Weights of a small masked image model.
Model: 32-pixel images, encoder arch vit, encoder norm rmsnorm, encoder activation quick_gelu, encoder patch size [4, 4], encoder layers 14, decoder width 192.
Training: 8900 steps, batches of 128.
Data: trained on microscope photos of single blood and bone marrow cells, 5.9 epochs.
Rows from block 5 of the encoder of a small masked image model, named by matrix and row number. Rows with one number belong to one neuron. Each number is 50 + 15 x the weight over its row's rms, rounded and kept within 0 to 99. All counts start at 0. After the name is the row's rms in percent of the matrix's.
After each neuron's rows are labels from the 100 images, of 14976, where the neuron reaches its highest value: "colour at peak" is the nearest of a few named colours to the mean colour under the peak. Only what is clearly more common there than usual is listed. The data: microscope photos of single blood and bone marrow cells. In brackets: how many of the 100.
# fc1: MLP up (encoder.blocks.5.mlp.fc1.weight, 480x160), inputs 0-159
# fc2: MLP down (encoder.blocks.5.mlp.fc2.weight, 160x480, transposed), outputs 0-159

fc1.473 168:39 47 52 74 28 63 31 37 44 48 24 50 64 41 25 51 89 53 73 53 50 45 61 48 54 76 53 32 22 50 75 51 40 53 55 55 51 41 35 61 28 50 58 51 50 53 14 49 71 15 36 75 65 76 26 47 46 40 61 51 60 09 50 61 40 52 41 82 63 76 70 69 49 39 65 40 40 50 47 50 35 48 36 51 41 47 58 48 54 41 34 51 55 63 48 61 61 23 93 45 58 37 45 40 51 41 43 63 44 58 58 53 41 43 33 52 56 57 61 52 71 78 59 27 61 59 51 16 31 32 54 46 30 64 55 27 59 76 49 35 48 79 43 42 71 45 40 44 30 74 51 51 41 40 67 52 65 56 51 84
fc2.473 203:56 24 32 56 37 52 44 42 55 64 39 55 68 55 36 60 67 70 91 59 45 41 51 57 51 45 52 53 23 55 31 61 71 51 42 33 42 52 30 38 08 44 60 74 48 35 38 41 48 47 39 69 58 38 40 41 73 46 35 39 54 77 44 46 54 66 74 47 68 60 51 63 37 51 49 46 73 67 52 61 62 50 30 49 50 62 72 51 79 54 20 25 14 38 31 83 52 41 69 37 54 59 30 64 24 49 71 51 40 76 33 61 21 27 52 52 51 55 52 44 44 36 41 56 71 42 51 44 52 47 68 50 54 49 90 70 75 37 54 32 17 50 51 62 63 47 47 29 25 73 42 41 36 43 69 31 39 44 63 54
colour at peak: black (40); blue (38)

fc1.435 231:65 25 65 71 56 37 54 70 35 36 36 46 46 61 37 47 57 44 51 62 29 64 41 47 62 86 49 27 11 53 76 59 14 51 52 52 48 44 49 78 58 51 55 12 70 35 31 45 54 54 27 39 40 64 28 65 27 41 38 53 42 39 41 56 39 20 42 68 40 43 38 38 69 42 63 35 52 44 60 63 48 62 56 31 49 68 58 42 68 57 67 42 34 66 15 56 52 43 90 50 40 45 59 54 44 55 71 74 42 52 71 71 52 45 43 32 51 52 95 52 70 49 45 34 65 51 47 39 40 62 67 58 41 65 38 44 56 45 44 37 59 41 18 55 28 52 26 49 89 62 66 54 40 43 44 59 54 66 52 68
fc2.435 229:61 22 56 48 35 32 49 47 55 44 49 42 64 32 56 62 60 60 39 79 67 46 31 83 31 47 53 47 37 44 45 39 60 62 41 22 62 44 64 67 26 52 59 58 35 40 80 77 40 43 34 75 33 44 48 36 58 61 53 36 24 82 62 76 59 43 39 35 80 60 63 61 54 58 48 70 64 49 51 74 37 46 30 66 56 60 56 32 30 48 44 48 12 45 44 70 56 31 61 41 49 72 28 53 55 61 68 45 22 52 31 37 55 24 21 35 71 70 70 32 53 53 43 57 52 48 51 47 36 34 60 46 67 47 68 72 57 44 40 61 40 27 35 53 66 29 57 39 44 87 41 64 52 60 62 16 41 34 32 63
colour at peak: blue (52); purple (45)

fc1.423 014:66 58 48 43 44 63 41 43 78 44 69 11 63 51 58 65 62 56 52 58 58 52 20 29 75 57 78 47 39 54 33 67 66 35 32 84 48 66 48 45 36 55 52 34 44 61 53 57 76 50 30 49 33 51 26 47 49 56 77 26 54 49 59 55 53 54 64 38 45 59 28 36 39 41 40 45 51 38 46 29 93 68 48 88 35 37 62 33 62 61 70 51 72 65 45 43 41 37 62 69 35 47 49 46 42 31 56 43 50 67 32 61 92 44 26 39 46 53 47 67 47 43 40 51 47 33 42 39 53 70 36 74 68 20 39 27 61 55 62 56 52 30 78 65 50 75 70 34 43 64 39 63 52 48 64 48 19 36 56 67
fc2.423 008:37 50 32 58 50 40 38 65 38 64 57 55 40 37 29 44 52 48 62 66 48 40 54 57 30 49 64 35 46 19 54 54 50 59 64 38 25 59 61 27 65 40 34 65 60 62 50 57 25 60 66 58 37 54 72 60 59 33 25 28 54 74 42 35 46 53 59 52 34 54 62 51 44 63 57 51 37 68 55 31 13 49 64 40 58 96 32 68 02 25 30 69 47 73 35 64 57 69 43 53 50 46 36 57 35 52 39 32 53 55 75 67 54 62 35 55 58 68 41 45 29 16 69 21 39 95 59 31 54 75 34 37 57 56 54 73 29 45 70 50 39 59 64 49 51 41 59 37 34 51 41 30 60 46 79 44 57 47 51 50
colour at peak: white (62)

fc1.137 027:54 56 37 51 26 52 30 50 65 69 57 61 58 54 54 51 51 39 44 56 38 65 71 46 70 55 61 38 46 55 41 37 42 33 43 77 66 41 56 04 17 52 48 45 21 47 34 73 18 40 31 64 45 38 32 33 47 85 72 33 48 52 47 65 33 31 46 39 50 74 16 62 53 54 58 49 35 30 32 44 56 56 38 35 77 43 32 42 58 67 63 72 76 71 48 68 48 62 56 38 46 35 59 16 57 48 49 40 58 70 61 47 49 46 51 46 31 43 43 67 43 41 61 64 48 10 43 57 66 56 68 40 40 49 39 50 34 36 27 32 60 40 67 67 81 48 27 41 39 89 48 62 66 60 38 61 40 33 41 57
fc2.137 021:44 79 52 42 57 48 73 65 53 38 51 47 22 52 72 64 36 55 39 69 84 47 48 67 26 51 45 44 56 16 56 44 30 50 34 27 48 51 78 61 65 40 55 49 64 58 21 48 91 41 53 58 44 50 67 61 67 36 50 46 61 62 47 57 54 57 44 32 39 56 86 35 49 39 47 38 72 66 44 48 67 30 38 62 45 50 50 32 44 33 41 63 22 40 48 49 54 47 48 63 57 67 42 66 47 52 32 75 53 21 31 89 63 46 54 33 54 55 51 44 49 72 30 58 59 85 67 68 33 60 46 59 53 50 61 57 80 62 70 71 31 54 52 41 30 64 64 65 41 16 58 82 77 56 70 53 56 44 65 41
colour at peak: white (55)

fc1.341 014:47 58 40 14 50 42 45 36 45 36 41 55 50 28 50 47 58 62 46 36 66 84 62 50 75 61 28 50 73 67 51 43 53 59 55 74 37 44 87 55 42 35 44 27 70 46 61 54 35 61 66 37 44 47 42 48 28 39 38 46 51 69 52 47 74 66 61 64 44 62 57 48 26 54 50 44 33 30 65 71 40 42 55 65 33 61 75 49 41 49 47 78 43 68 42 46 19 46 69 38 55 64 76 33 44 41 51 42 46 44 48 32 75 43 36 78 73 77 33 71 64 61 31 42 62 41 53 59 49 66 66 36 41 27 30 59 31 23 56 37 60 24 33 39 70 58 27 59 39 88 63 40 67 70 39 59 33 30 27 67
fc2.341 009:63 45 56 57 49 58 51 53 65 51 51 54 44 44 58 32 38 55 63 47 35 25 34 64 35 38 69 40 79 50 66 53 38 38 61 24 58 48 43 50 63 48 28 57 46 52 67 32 31 73 43 62 40 45 42 53 53 49 36 48 54 52 47 56 51 48 68 65 26 60 43 40 54 36 46 55 36 79 50 65 44 46 49 54 61 85 64 30 64 55 64 18 24 56 48 03 43 56 19 35 73 48 44 43 18 48 64 36 68 62 69 59 33 47 61 17 37 55 40 60 30 58 56 43 75 53 41 02 74 44 45 41 45 48 69 16 75 80 42 62 56 55 50 58 37 38 66 59 59 20 62 53 42 37 83 41 53 47 80 55
colour at peak: grey (45)

fc1.304 018:38 32 50 36 67 34 42 54 52 45 60 56 64 51 55 46 68 43 46 76 62 25 99 33 57 60 44 59 47 49 40 72 57 62 37 54 53 39 61 55 78 29 40 60 50 63 64 41 30 51 62 88 46 53 30 36 49 55 58 49 49 30 45 61 33 61 24 45 53 58 27 45 67 56 22 21 47 55 53 62 68 72 81 18 64 33 42 76 34 64 49 50 65 46 43 60 60 66 37 72 38 57 31 43 62 20 66 76 31 48 40 69 65 49 30 44 20 39 59 39 75 55 30 38 35 66 28 39 66 43 60 45 38 59 64 23 60 53 52 39 28 62 59 39 52 43 40 38 48 39 40 46 59 71 45 25 46 33 48 64
fc2.304 010:83 63 35 40 56 50 49 56 35 57 69 47 56 40 44 45 73 55 12 43 42 50 07 79 13 27 41 55 56 61 59 52 42 36 45 30 47 55 51 33 24 40 37 49 45 43 38 72 51 61 49 51 42 52 57 31 53 68 63 49 68 63 59 54 57 47 43 60 42 60 57 47 57 61 49 73 46 39 51 34 35 19 58 25 71 38 27 24 59 60 58 62 69 54 51 56 46 53 21 70 17 69 49 42 30 60 22 35 53 62 61 55 55 46 82 42 53 40 59 61 23 42 57 62 50 43 48 47 51 67 05 48 38 67 50 51 78 61 38 45 57 45 51 44 51 59 53 40 28 64 50 37 28 49 39 68 66 87 87 54
colour at peak: pink (97)

fc1.437 016:47 62 41 25 20 61 37 42 54 72 35 74 57 49 43 54 52 43 47 51 55 65 93 50 57 55 28 36 62 83 48 67 43 44 76 69 65 29 82 34 64 43 47 60 36 35 62 57 52 66 41 56 29 45 31 32 33 43 39 47 42 40 69 35 30 46 55 45 60 75 07 35 48 62 54 52 70 62 28 71 68 52 52 31 18 38 44 60 29 54 18 35 62 35 60 54 31 60 70 32 64 72 56 35 57 37 57 50 48 58 56 74 32 51 78 79 45 67 43 36 67 68 48 77 30 76 50 43 50 49 30 61 48 44 58 58 51 44 48 32 43 71 52 56 34 49 66 55 62 49 50 44 49 47 25 60 66 59 24 58
fc2.437 012:56 66 56 52 34 56 79 56 20 77 56 53 37 13 39 41 49 58 51 40 30 46 38 56 31 53 64 44 75 45 56 31 40 60 26 28 41 40 37 80 48 47 52 37 55 33 42 68 48 64 55 46 30 50 52 75 42 64 46 56 66 70 41 58 49 45 61 61 30 55 82 56 46 38 52 51 51 37 63 65 31 43 37 63 53 39 51 06 36 80 47 56 34 41 45 39 44 44 15 74 21 56 43 39 64 87 38 81 49 55 43 50 25 48 33 15 58 45 60 57 46 38 58 39 78 31 47 54 29 37 58 36 47 43 52 37 66 66 67 52 55 40 51 54 42 08 78 42 50 40 64 62 32 28 38 58 61 44 62 46
colour at peak: pink (83)

fc1.6 123:69 43 29 49 37 54 33 55 58 37 18 48 61 60 27 62 65 57 43 33 44 37 80 13 56 46 78 32 51 58 39 46 41 61 65 69 50 38 36 47 49 51 50 45 46 48 23 24 65 56 45 65 55 99 79 39 49 75 40 46 57 44 69 69 77 44 61 78 38 58 43 74 58 46 78 50 40 39 35 51 33 62 61 49 62 57 56 51 53 39 22 52 47 22 56 45 37 55 62 46 16 46 81 58 42 32 52 65 46 64 45 60 37 52 63 38 31 39 52 39 48 61 67 40 57 23 41 22 52 23 60 22 25 22 59 31 57 45 45 48 39 64 51 38 62 39 25 56 54 61 34 45 46 54 47 66 50 45 88 44
fc2.6 117:60 78 70 53 42 47 14 51 54 61 50 42 48 60 75 52 91 50 57 50 72 43 59 68 61 52 43 50 48 32 44 54 55 64 48 31 44 49 61 28 47 57 24 64 55 64 00 60 37 74 37 24 54 35 42 49 58 16 76 45 49 64 63 61 63 43 44 65 50 40 55 51 70 62 47 59 51 49 54 52 58 62 14 36 47 46 40 40 44 43 53 44 20 21 53 53 40 63 72 30 43 45 49 60 42 26 40 52 42 56 50 40 42 53 62 35 63 48 44 21 37 44 12 52 52 53 40 32 43 36 22 44 50 43 81 37 62 56 65 68 39 37 58 57 33 31 67 63 78 78 40 74 74 58 38 45 38 41 51 54
colour at peak: blue (50)

fc1.336 018:49 38 29 32 18 42 37 39 54 55 65 58 42 48 54 58 56 34 45 37 49 29 49 24 86 50 48 51 55 66 64 53 55 48 59 82 53 51 85 31 40 70 49 33 40 14 52 54 44 74 44 38 10 37 37 42 25 51 61 40 41 71 44 30 62 58 33 48 42 69 38 39 26 45 26 69 42 57 68 40 77 53 42 57 72 47 62 55 72 48 47 54 59 53 57 56 15 45 78 48 55 46 58 19 45 53 60 53 51 41 45 35 69 56 34 34 52 29 40 50 49 46 49 63 69 76 43 62 82 35 52 58 06 30 70 53 44 71 15 43 67 69 70 60 62 45 49 46 39 53 57 55 64 61 31 58 46 29 60 49
fc2.336 012:43 59 53 36 67 41 53 52 24 49 67 45 59 02 22 51 46 66 32 46 63 62 41 70 08 35 50 48 73 31 48 45 55 70 57 32 48 43 45 62 30 37 56 37 60 70 18 49 18 50 55 41 58 48 52 56 58 37 38 32 34 63 58 58 60 52 62 28 31 47 58 27 67 54 51 28 76 31 52 47 27 39 70 32 37 55 45 42 35 60 65 75 49 71 46 15 56 45 40 51 29 67 37 54 51 66 24 51 46 61 69 56 29 40 50 50 65 59 41 48 24 42 78 33 43 43 55 23 19 47 33 27 46 57 49 43 69 45 85 63 30 24 29 45 49 68 65 53 59 44 44 58 53 52 67 37 59 50 69 48
colour at peak: blue (28)

fc1.295 107:66 52 76 58 59 47 39 58 47 40 46 45 59 53 38 56 74 39 72 38 47 30 72 43 45 44 36 52 49 41 77 57 27 45 66 72 47 66 58 48 67 48 44 26 35 63 27 45 60 33 52 25 39 58 37 66 52 31 64 54 31 48 75 46 27 66 57 68 37 35 56 65 89 23 49 38 54 40 33 60 45 47 75 37 39 52 56 56 34 80 31 70 30 72 78 51 70 47 62 51 23 53 79 47 41 72 57 58 78 34 63 26 61 58 70 43 14 67 88 67 62 48 47 40 43 38 68 36 42 62 74 60 44 45 56 63 35 65 31 65 51 47 61 51 53 63 71 50 65 56 38 36 60 54 38 14 62 55 32 51
fc2.295 100:56 59 35 55 55 49 57 53 67 18 49 36 57 68 53 48 47 64 41 52 69 58 63 24 45 20 61 44 62 67 58 59 72 58 29 34 63 45 57 60 31 42 64 51 36 48 00 37 55 61 59 43 54 51 48 34 56 32 50 40 59 15 43 33 60 49 51 99 39 55 76 45 48 45 49 54 56 56 59 47 54 49 54 83 39 20 51 58 37 56 60 42 31 59 73 49 56 49 53 48 44 37 61 56 51 65 52 44 48 56 45 34 51 50 50 65 56 52 49 51 60 50 62 48 57 60 48 04 59 57 52 39 47 49 35 48 51 52 49 33 59 60 61 66 41 65 39 38 46 50 37 48 52 41 76 43 47 69 58 47
colour at peak: grey (54)

fc1.90 157:40 40 59 74 56 41 74 75 53 34 55 45 41 64 62 65 88 42 50 38 48 40 40 54 61 52 59 17 40 47 68 67 36 46 46 57 44 64 67 50 80 66 43 44 66 57 22 54 57 33 52 33 58 88 30 18 51 44 48 61 65 75 62 52 36 61 69 71 31 14 36 41 77 51 70 58 29 36 52 49 71 56 55 28 50 50 38 38 45 42 39 41 45 20 53 65 36 42 99 41 52 59 59 51 44 40 74 59 51 42 40 22 52 49 62 47 57 59 64 73 52 46 34 52 49 36 65 27 83 69 44 53 23 49 57 60 51 64 39 69 42 43 43 57 43 50 54 34 52 35 66 67 33 56 36 45 50 66 61 34
fc2.90 152:58 50 53 57 38 53 28 31 24 81 51 54 61 32 59 71 72 45 59 67 48 44 38 99 53 55 34 36 32 42 31 56 51 59 83 34 08 55 33 36 67 60 55 38 51 68 35 64 43 53 47 53 59 54 23 71 53 41 46 75 25 52 49 58 53 65 35 40 56 29 38 77 54 70 46 51 49 36 51 46 41 39 55 63 61 60 51 53 59 84 52 59 52 16 24 26 71 50 66 47 41 61 20 51 46 06 61 43 67 55 53 42 41 73 45 62 85 64 49 31 56 60 58 41 29 40 61 49 21 42 55 70 47 30 79 55 54 63 54 43 49 42 35 55 64 48 61 52 39 61 44 46 54 47 50 46 60 25 36 52
colour at peak: purple (43)

fc1.254 014:58 72 58 73 47 60 42 59 31 54 57 58 41 47 55 49 38 38 42 54 58 60 81 40 68 51 21 50 38 76 50 68 63 52 25 50 49 53 55 40 46 86 48 39 39 33 70 50 65 31 32 54 49 58 50 48 57 54 47 81 33 33 76 48 41 46 41 26 28 71 12 48 45 42 34 63 48 41 31 41 53 62 49 48 63 55 56 39 43 36 52 45 65 45 48 39 62 46 87 36 68 35 38 82 70 43 45 50 88 59 56 40 48 42 59 64 35 42 79 50 47 48 43 51 54 59 41 22 68 55 48 39 72 52 78 38 71 37 26 70 77 42 56 53 23 74 52 53 15 31 62 67 63 71 58 63 63 36 63 84
fc2.254 009:60 71 34 52 62 53 71 32 30 34 47 45 55 20 64 58 38 51 53 59 22 36 16 45 15 57 55 43 70 35 59 44 49 36 70 37 48 51 57 33 49 54 37 53 35 37 26 81 51 69 52 69 54 48 51 70 43 57 35 33 61 69 46 50 64 57 58 42 39 56 61 51 80 72 37 65 49 39 50 63 31 18 69 47 08 41 46 35 39 84 54 53 43 46 33 52 28 43 27 60 36 29 41 39 49 90 46 54 64 48 65 83 36 28 46 37 54 46 65 59 31 43 73 28 42 16 57 34 38 49 49 34 38 56 50 45 58 40 54 55 25 39 59 48 38 45 75 25 66 56 41 46 29 34 48 34 47 58 71 49
colour at peak: blue (31)

fc1.155 020:40 57 42 53 76 54 71 46 52 28 52 60 66 41 48 53 22 46 60 58 44 70 29 66 12 69 38 42 50 30 59 45 51 65 66 43 41 36 30 59 56 30 55 57 63 83 46 23 52 56 63 49 68 61 47 58 45 45 34 51 60 35 39 52 70 59 74 53 67 34 65 35 92 41 69 30 60 81 34 51 34 24 64 66 41 38 31 58 45 35 47 42 40 37 36 25 84 55 29 67 45 64 32 72 60 55 32 51 45 40 41 52 43 34 55 62 66 47 64 47 34 46 36 45 40 54 78 34 06 60 45 48 66 66 30 61 54 47 60 69 43 48 18 39 37 53 65 58 58 37 66 43 47 57 72 36 55 80 65 28
fc2.155 013:41 23 60 50 33 54 43 42 68 30 43 38 47 84 51 31 64 60 58 64 76 45 34 29 95 52 56 58 40 66 47 59 41 31 52 53 44 68 37 48 51 65 33 53 54 35 79 21 78 59 33 49 47 50 48 60 39 76 51 73 57 46 31 50 42 38 34 85 60 47 03 74 33 57 55 77 38 53 57 53 61 55 44 61 72 53 44 51 51 54 64 42 61 47 50 71 32 44 65 54 74 31 61 49 53 30 78 49 36 55 46 40 76 43 52 78 28 40 52 59 53 72 38 62 54 50 46 89 81 32 55 66 47 45 59 53 47 48 26 38 50 47 49 54 46 39 39 63 37 66 56 16 32 73 36 38 37 36 43 47
colour at peak: purple (50)

fc1.15 015:40 56 49 77 82 64 60 47 74 18 40 65 56 65 55 50 41 36 41 49 46 50 50 64 29 51 48 31 45 25 30 36 55 39 68 40 46 47 33 72 60 28 67 75 69 81 52 60 39 52 45 46 54 54 75 59 67 64 55 63 38 53 37 55 60 47 49 50 61 44 92 28 34 37 71 25 50 26 41 67 26 26 35 49 31 60 41 68 38 66 37 55 55 57 44 24 41 54 48 49 36 53 26 82 37 55 60 46 55 38 65 40 25 61 52 44 60 73 42 23 43 41 54 52 72 20 30 33 38 69 72 43 53 78 39 52 54 69 55 30 40 28 27 30 31 59 61 41 54 26 34 46 38 55 63 24 50 54 50 36
fc2.15 008:69 61 57 51 44 56 46 50 62 49 47 32 57 66 73 60 70 67 47 58 55 51 70 41 65 62 43 60 55 86 46 68 48 42 52 60 50 64 43 50 54 49 50 40 45 42 84 16 71 46 47 74 54 53 40 31 36 55 45 56 56 16 38 54 46 60 25 55 41 45 27 72 67 67 60 68 46 73 49 39 97 42 55 62 73 36 67 58 67 31 66 39 56 61 35 79 46 42 77 36 95 30 71 53 65 14 62 70 57 53 34 53 87 45 43 72 33 46 36 67 76 72 46 52 42 64 49 64 62 60 44 65 57 19 50 43 54 35 35 36 53 58 56 38 64 45 45 42 70 60 73 40 47 55 49 58 44 52 35 35
colour at peak: blue (67)

fc1.326 121:62 46 77 55 61 45 59 62 54 44 57 32 37 67 45 66 67 49 46 31 58 47 56 50 52 49 58 12 61 58 74 46 37 38 50 48 53 49 87 52 76 51 53 57 33 81 21 41 53 39 59 48 50 99 50 63 59 54 64 51 51 68 72 54 63 70 65 77 37 16 52 33 54 47 80 45 26 34 49 53 56 54 61 41 74 44 34 45 33 59 33 45 26 23 46 57 39 45 71 21 54 66 59 53 66 51 60 58 42 53 21 33 40 57 58 46 39 59 55 75 56 30 41 55 45 41 61 22 86 37 29 58 20 55 62 44 47 65 45 91 41 47 41 55 46 54 46 37 45 37 44 47 34 64 49 36 51 64 73 49
fc2.326 122:39 43 57 32 40 61 18 37 39 98 52 56 58 45 46 73 88 53 53 72 65 28 28 94 63 42 46 47 30 40 47 48 33 63 65 36 32 49 56 31 58 66 43 47 44 51 17 59 35 53 39 61 69 46 37 53 46 26 68 63 53 73 48 58 60 50 40 43 51 34 31 59 41 66 49 36 46 34 58 57 46 74 43 40 65 50 45 41 62 59 65 32 41 00 25 35 49 51 76 44 42 46 19 62 40 23 54 37 45 69 62 41 58 71 47 51 76 52 60 16 61 48 37 35 45 46 46 33 37 32 58 64 55 37 71 40 49 53 41 36 30 40 64 51 60 39 64 63 55 63 49 51 47 63 42 50 43 29 45 61
colour at peak: grey (55)

fc1.55 119:51 32 27 59 37 42 66 29 66 37 53 57 62 48 38 33 83 64 70 59 34 42 58 46 37 33 64 34 58 66 47 60 52 31 47 73 48 40 59 63 29 53 62 17 51 57 55 59 26 39 66 57 63 48 49 37 83 76 64 50 32 24 61 50 60 39 56 49 48 38 52 39 57 29 48 78 57 80 39 51 35 51 52 85 66 40 57 47 35 39 28 97 65 36 70 47 41 39 75 49 28 41 44 34 23 76 56 62 26 35 31 63 51 46 53 57 17 56 51 65 58 39 56 60 62 30 40 42 42 38 60 29 48 50 53 76 59 79 51 44 58 50 48 41 46 35 25 62 20 40 50 55 55 68 45 65 42 75 58 72
fc2.55 104:50 83 52 62 61 42 26 56 42 60 53 55 42 36 70 66 58 54 44 81 81 74 40 67 51 46 43 51 59 28 58 61 52 68 39 29 65 66 53 29 57 40 42 81 85 48 51 55 53 44 48 84 49 51 49 42 27 60 65 52 31 44 44 95 38 51 38 73 25 34 37 45 36 44 49 36 51 35 66 51 30 39 48 33 69 44 44 66 21 39 82 00 35 77 62 41 40 48 40 39 63 54 43 43 77 42 50 44 33 50 65 70 74 42 32 55 45 45 37 47 22 43 33 31 41 55 53 45 41 35 48 60 46 46 49 61 43 37 74 46 29 52 66 45 65 68 70 37 57 64 63 50 46 41 61 76 54 46 56 42
colour at peak: blue (59)

fc1.66 138:44 39 44 34 42 50 52 59 73 50 59 52 43 63 27 57 66 38 53 24 49 36 57 29 57 54 48 17 25 64 51 42 37 40 49 71 66 42 49 79 52 52 51 39 33 35 33 52 59 31 46 43 48 85 46 30 39 52 47 51 48 50 59 39 63 75 63 74 25 14 45 40 56 36 65 27 57 78 34 50 42 73 40 49 40 63 46 37 35 54 56 26 53 23 36 94 31 61 65 53 60 46 46 91 50 72 38 32 56 52 28 28 59 45 51 41 46 34 60 71 61 55 35 43 54 44 50 30 88 58 70 34 20 48 54 32 42 43 31 80 43 35 37 44 64 60 46 32 53 50 60 40 32 50 52 25 48 65 43 22
fc2.66 144:48 59 77 40 53 41 23 35 57 85 58 61 26 37 53 78 62 65 39 66 50 43 48 74 57 28 55 51 36 30 42 36 39 35 49 70 46 47 66 35 67 45 51 67 27 54 15 67 17 38 57 60 55 42 43 67 53 13 62 39 67 60 47 62 49 73 51 75 37 37 41 30 25 24 36 63 64 18 43 41 50 62 65 35 69 71 60 77 50 25 68 42 51 20 24 50 33 51 61 42 49 57 26 72 36 48 77 62 37 54 49 54 51 48 64 33 70 54 66 42 68 62 32 30 63 37 53 31 25 46 53 36 56 57 45 61 52 53 53 47 39 45 45 55 57 36 76 65 50 58 56 65 52 42 20 65 50 57 71 56
colour at peak: purple (65); blue (34)

fc1.436 142:46 51 33 54 39 36 79 44 74 32 36 57 53 58 64 59 80 33 77 38 56 44 39 15 68 47 58 56 38 54 37 58 74 44 47 42 45 55 42 63 59 47 40 21 72 42 48 85 50 27 34 54 34 79 66 35 64 16 50 64 43 37 44 45 35 34 50 54 49 58 48 61 91 52 64 63 44 73 40 36 28 43 38 41 43 45 49 61 65 52 38 67 73 50 87 68 56 39 65 59 39 44 61 27 37 85 55 41 57 29 56 31 51 34 75 63 37 60 72 72 59 47 57 70 46 46 67 33 68 78 47 47 34 46 22 57 35 55 44 60 68 40 55 47 44 50 64 69 44 51 59 54 53 45 55 25 53 76 21 63
fc2.436 142:49 59 48 50 43 43 31 44 57 47 56 50 67 15 60 49 74 60 27 83 37 61 68 60 24 34 58 56 50 41 44 63 45 54 37 69 42 44 64 48 40 51 31 55 29 52 20 46 28 55 81 46 47 43 37 75 68 97 33 50 49 50 47 71 55 54 60 87 52 44 54 28 41 39 31 58 45 61 47 44 83 51 56 56 59 72 25 52 35 61 65 49 83 46 44 43 33 53 53 03 48 48 46 51 71 31 56 48 29 54 47 30 32 64 28 18 63 47 30 40 31 50 63 39 55 64 55 32 17 45 50 43 50 47 64 70 54 60 60 40 63 52 44 59 51 61 14 57 22 57 35 57 63 54 73 59 42 45 57 42
colour at peak: grey (52)

fc1.432 104:54 55 61 65 35 70 54 80 71 13 14 41 40 49 49 57 65 42 78 27 54 44 68 31 68 38 55 20 37 61 60 46 47 55 45 44 58 64 60 56 47 55 57 26 46 62 37 50 65 43 42 27 54 99 41 16 65 20 59 58 57 22 50 56 44 40 43 64 63 70 74 63 59 48 93 58 53 57 55 41 33 49 63 79 26 31 50 61 57 54 49 74 37 66 73 49 56 29 60 47 46 57 72 42 46 62 39 64 60 54 46 25 63 42 65 44 37 57 48 48 66 52 54 56 46 57 48 33 58 63 56 56 18 53 32 37 48 50 40 50 65 52 54 52 47 45 76 61 57 72 54 47 64 57 48 27 50 64 47 89
fc2.432 135:37 58 42 39 52 49 34 64 32 66 46 70 78 30 42 51 82 60 34 80 44 56 59 67 58 22 58 43 45 31 51 62 46 61 47 61 33 41 71 49 44 60 38 51 45 41 06 48 50 67 60 40 50 48 29 39 54 99 62 50 64 52 34 45 55 36 60 68 52 50 17 32 46 47 34 23 39 53 53 65 58 64 75 38 58 51 43 60 78 50 57 46 45 31 27 48 46 65 58 12 31 24 41 47 52 21 61 55 35 76 53 62 43 54 32 38 51 41 34 24 22 40 53 46 53 46 31 40 24 62 45 57 53 44 73 63 60 53 53 29 40 57 53 35 63 52 22 46 61 55 47 70 54 33 71 72 36 30 65 51
colour at peak: brown (31)

fc1.363 018:20 34 53 55 56 50 61 54 70 68 63 33 58 79 45 51 43 62 77 45 55 46 33 53 34 52 64 24 46 68 51 39 50 42 32 41 72 62 40 30 41 65 47 38 44 38 57 48 65 46 49 35 33 37 71 66 42 30 78 27 27 66 40 32 75 50 60 41 53 68 52 66 29 48 59 62 41 52 60 57 14 51 62 49 40 73 72 56 81 58 69 52 61 22 32 60 55 64 47 49 41 26 58 43 58 54 52 56 61 45 67 33 72 62 56 07 64 71 47 56 61 65 45 48 38 59 34 35 25 37 52 48 05 60 44 63 89 68 62 37 38 63 54 22 41 36 58 38 60 24 36 32 44 54 67 42 62 64 39 44
fc2.363 013:45 46 62 40 48 48 36 30 50 00 69 62 46 18 61 64 77 43 46 73 55 60 32 33 73 61 61 49 45 43 55 49 45 62 51 37 35 51 49 74 55 25 48 45 54 71 43 15 44 44 55 66 70 52 40 20 44 34 40 67 79 40 54 45 52 25 61 40 52 37 38 32 49 49 57 40 41 46 39 27 45 41 47 34 78 53 69 65 46 55 71 42 24 44 45 19 40 50 53 38 90 43 53 60 42 57 59 24 39 49 58 76 52 36 51 80 61 56 43 41 56 17 60 57 70 35 53 56 58 59 33 62 60 36 48 31 35 42 38 59 28 47 43 39 42 59 33 38 52 95 80 56 66 61 49 61 54 48 39 43
colour at peak: purple (68)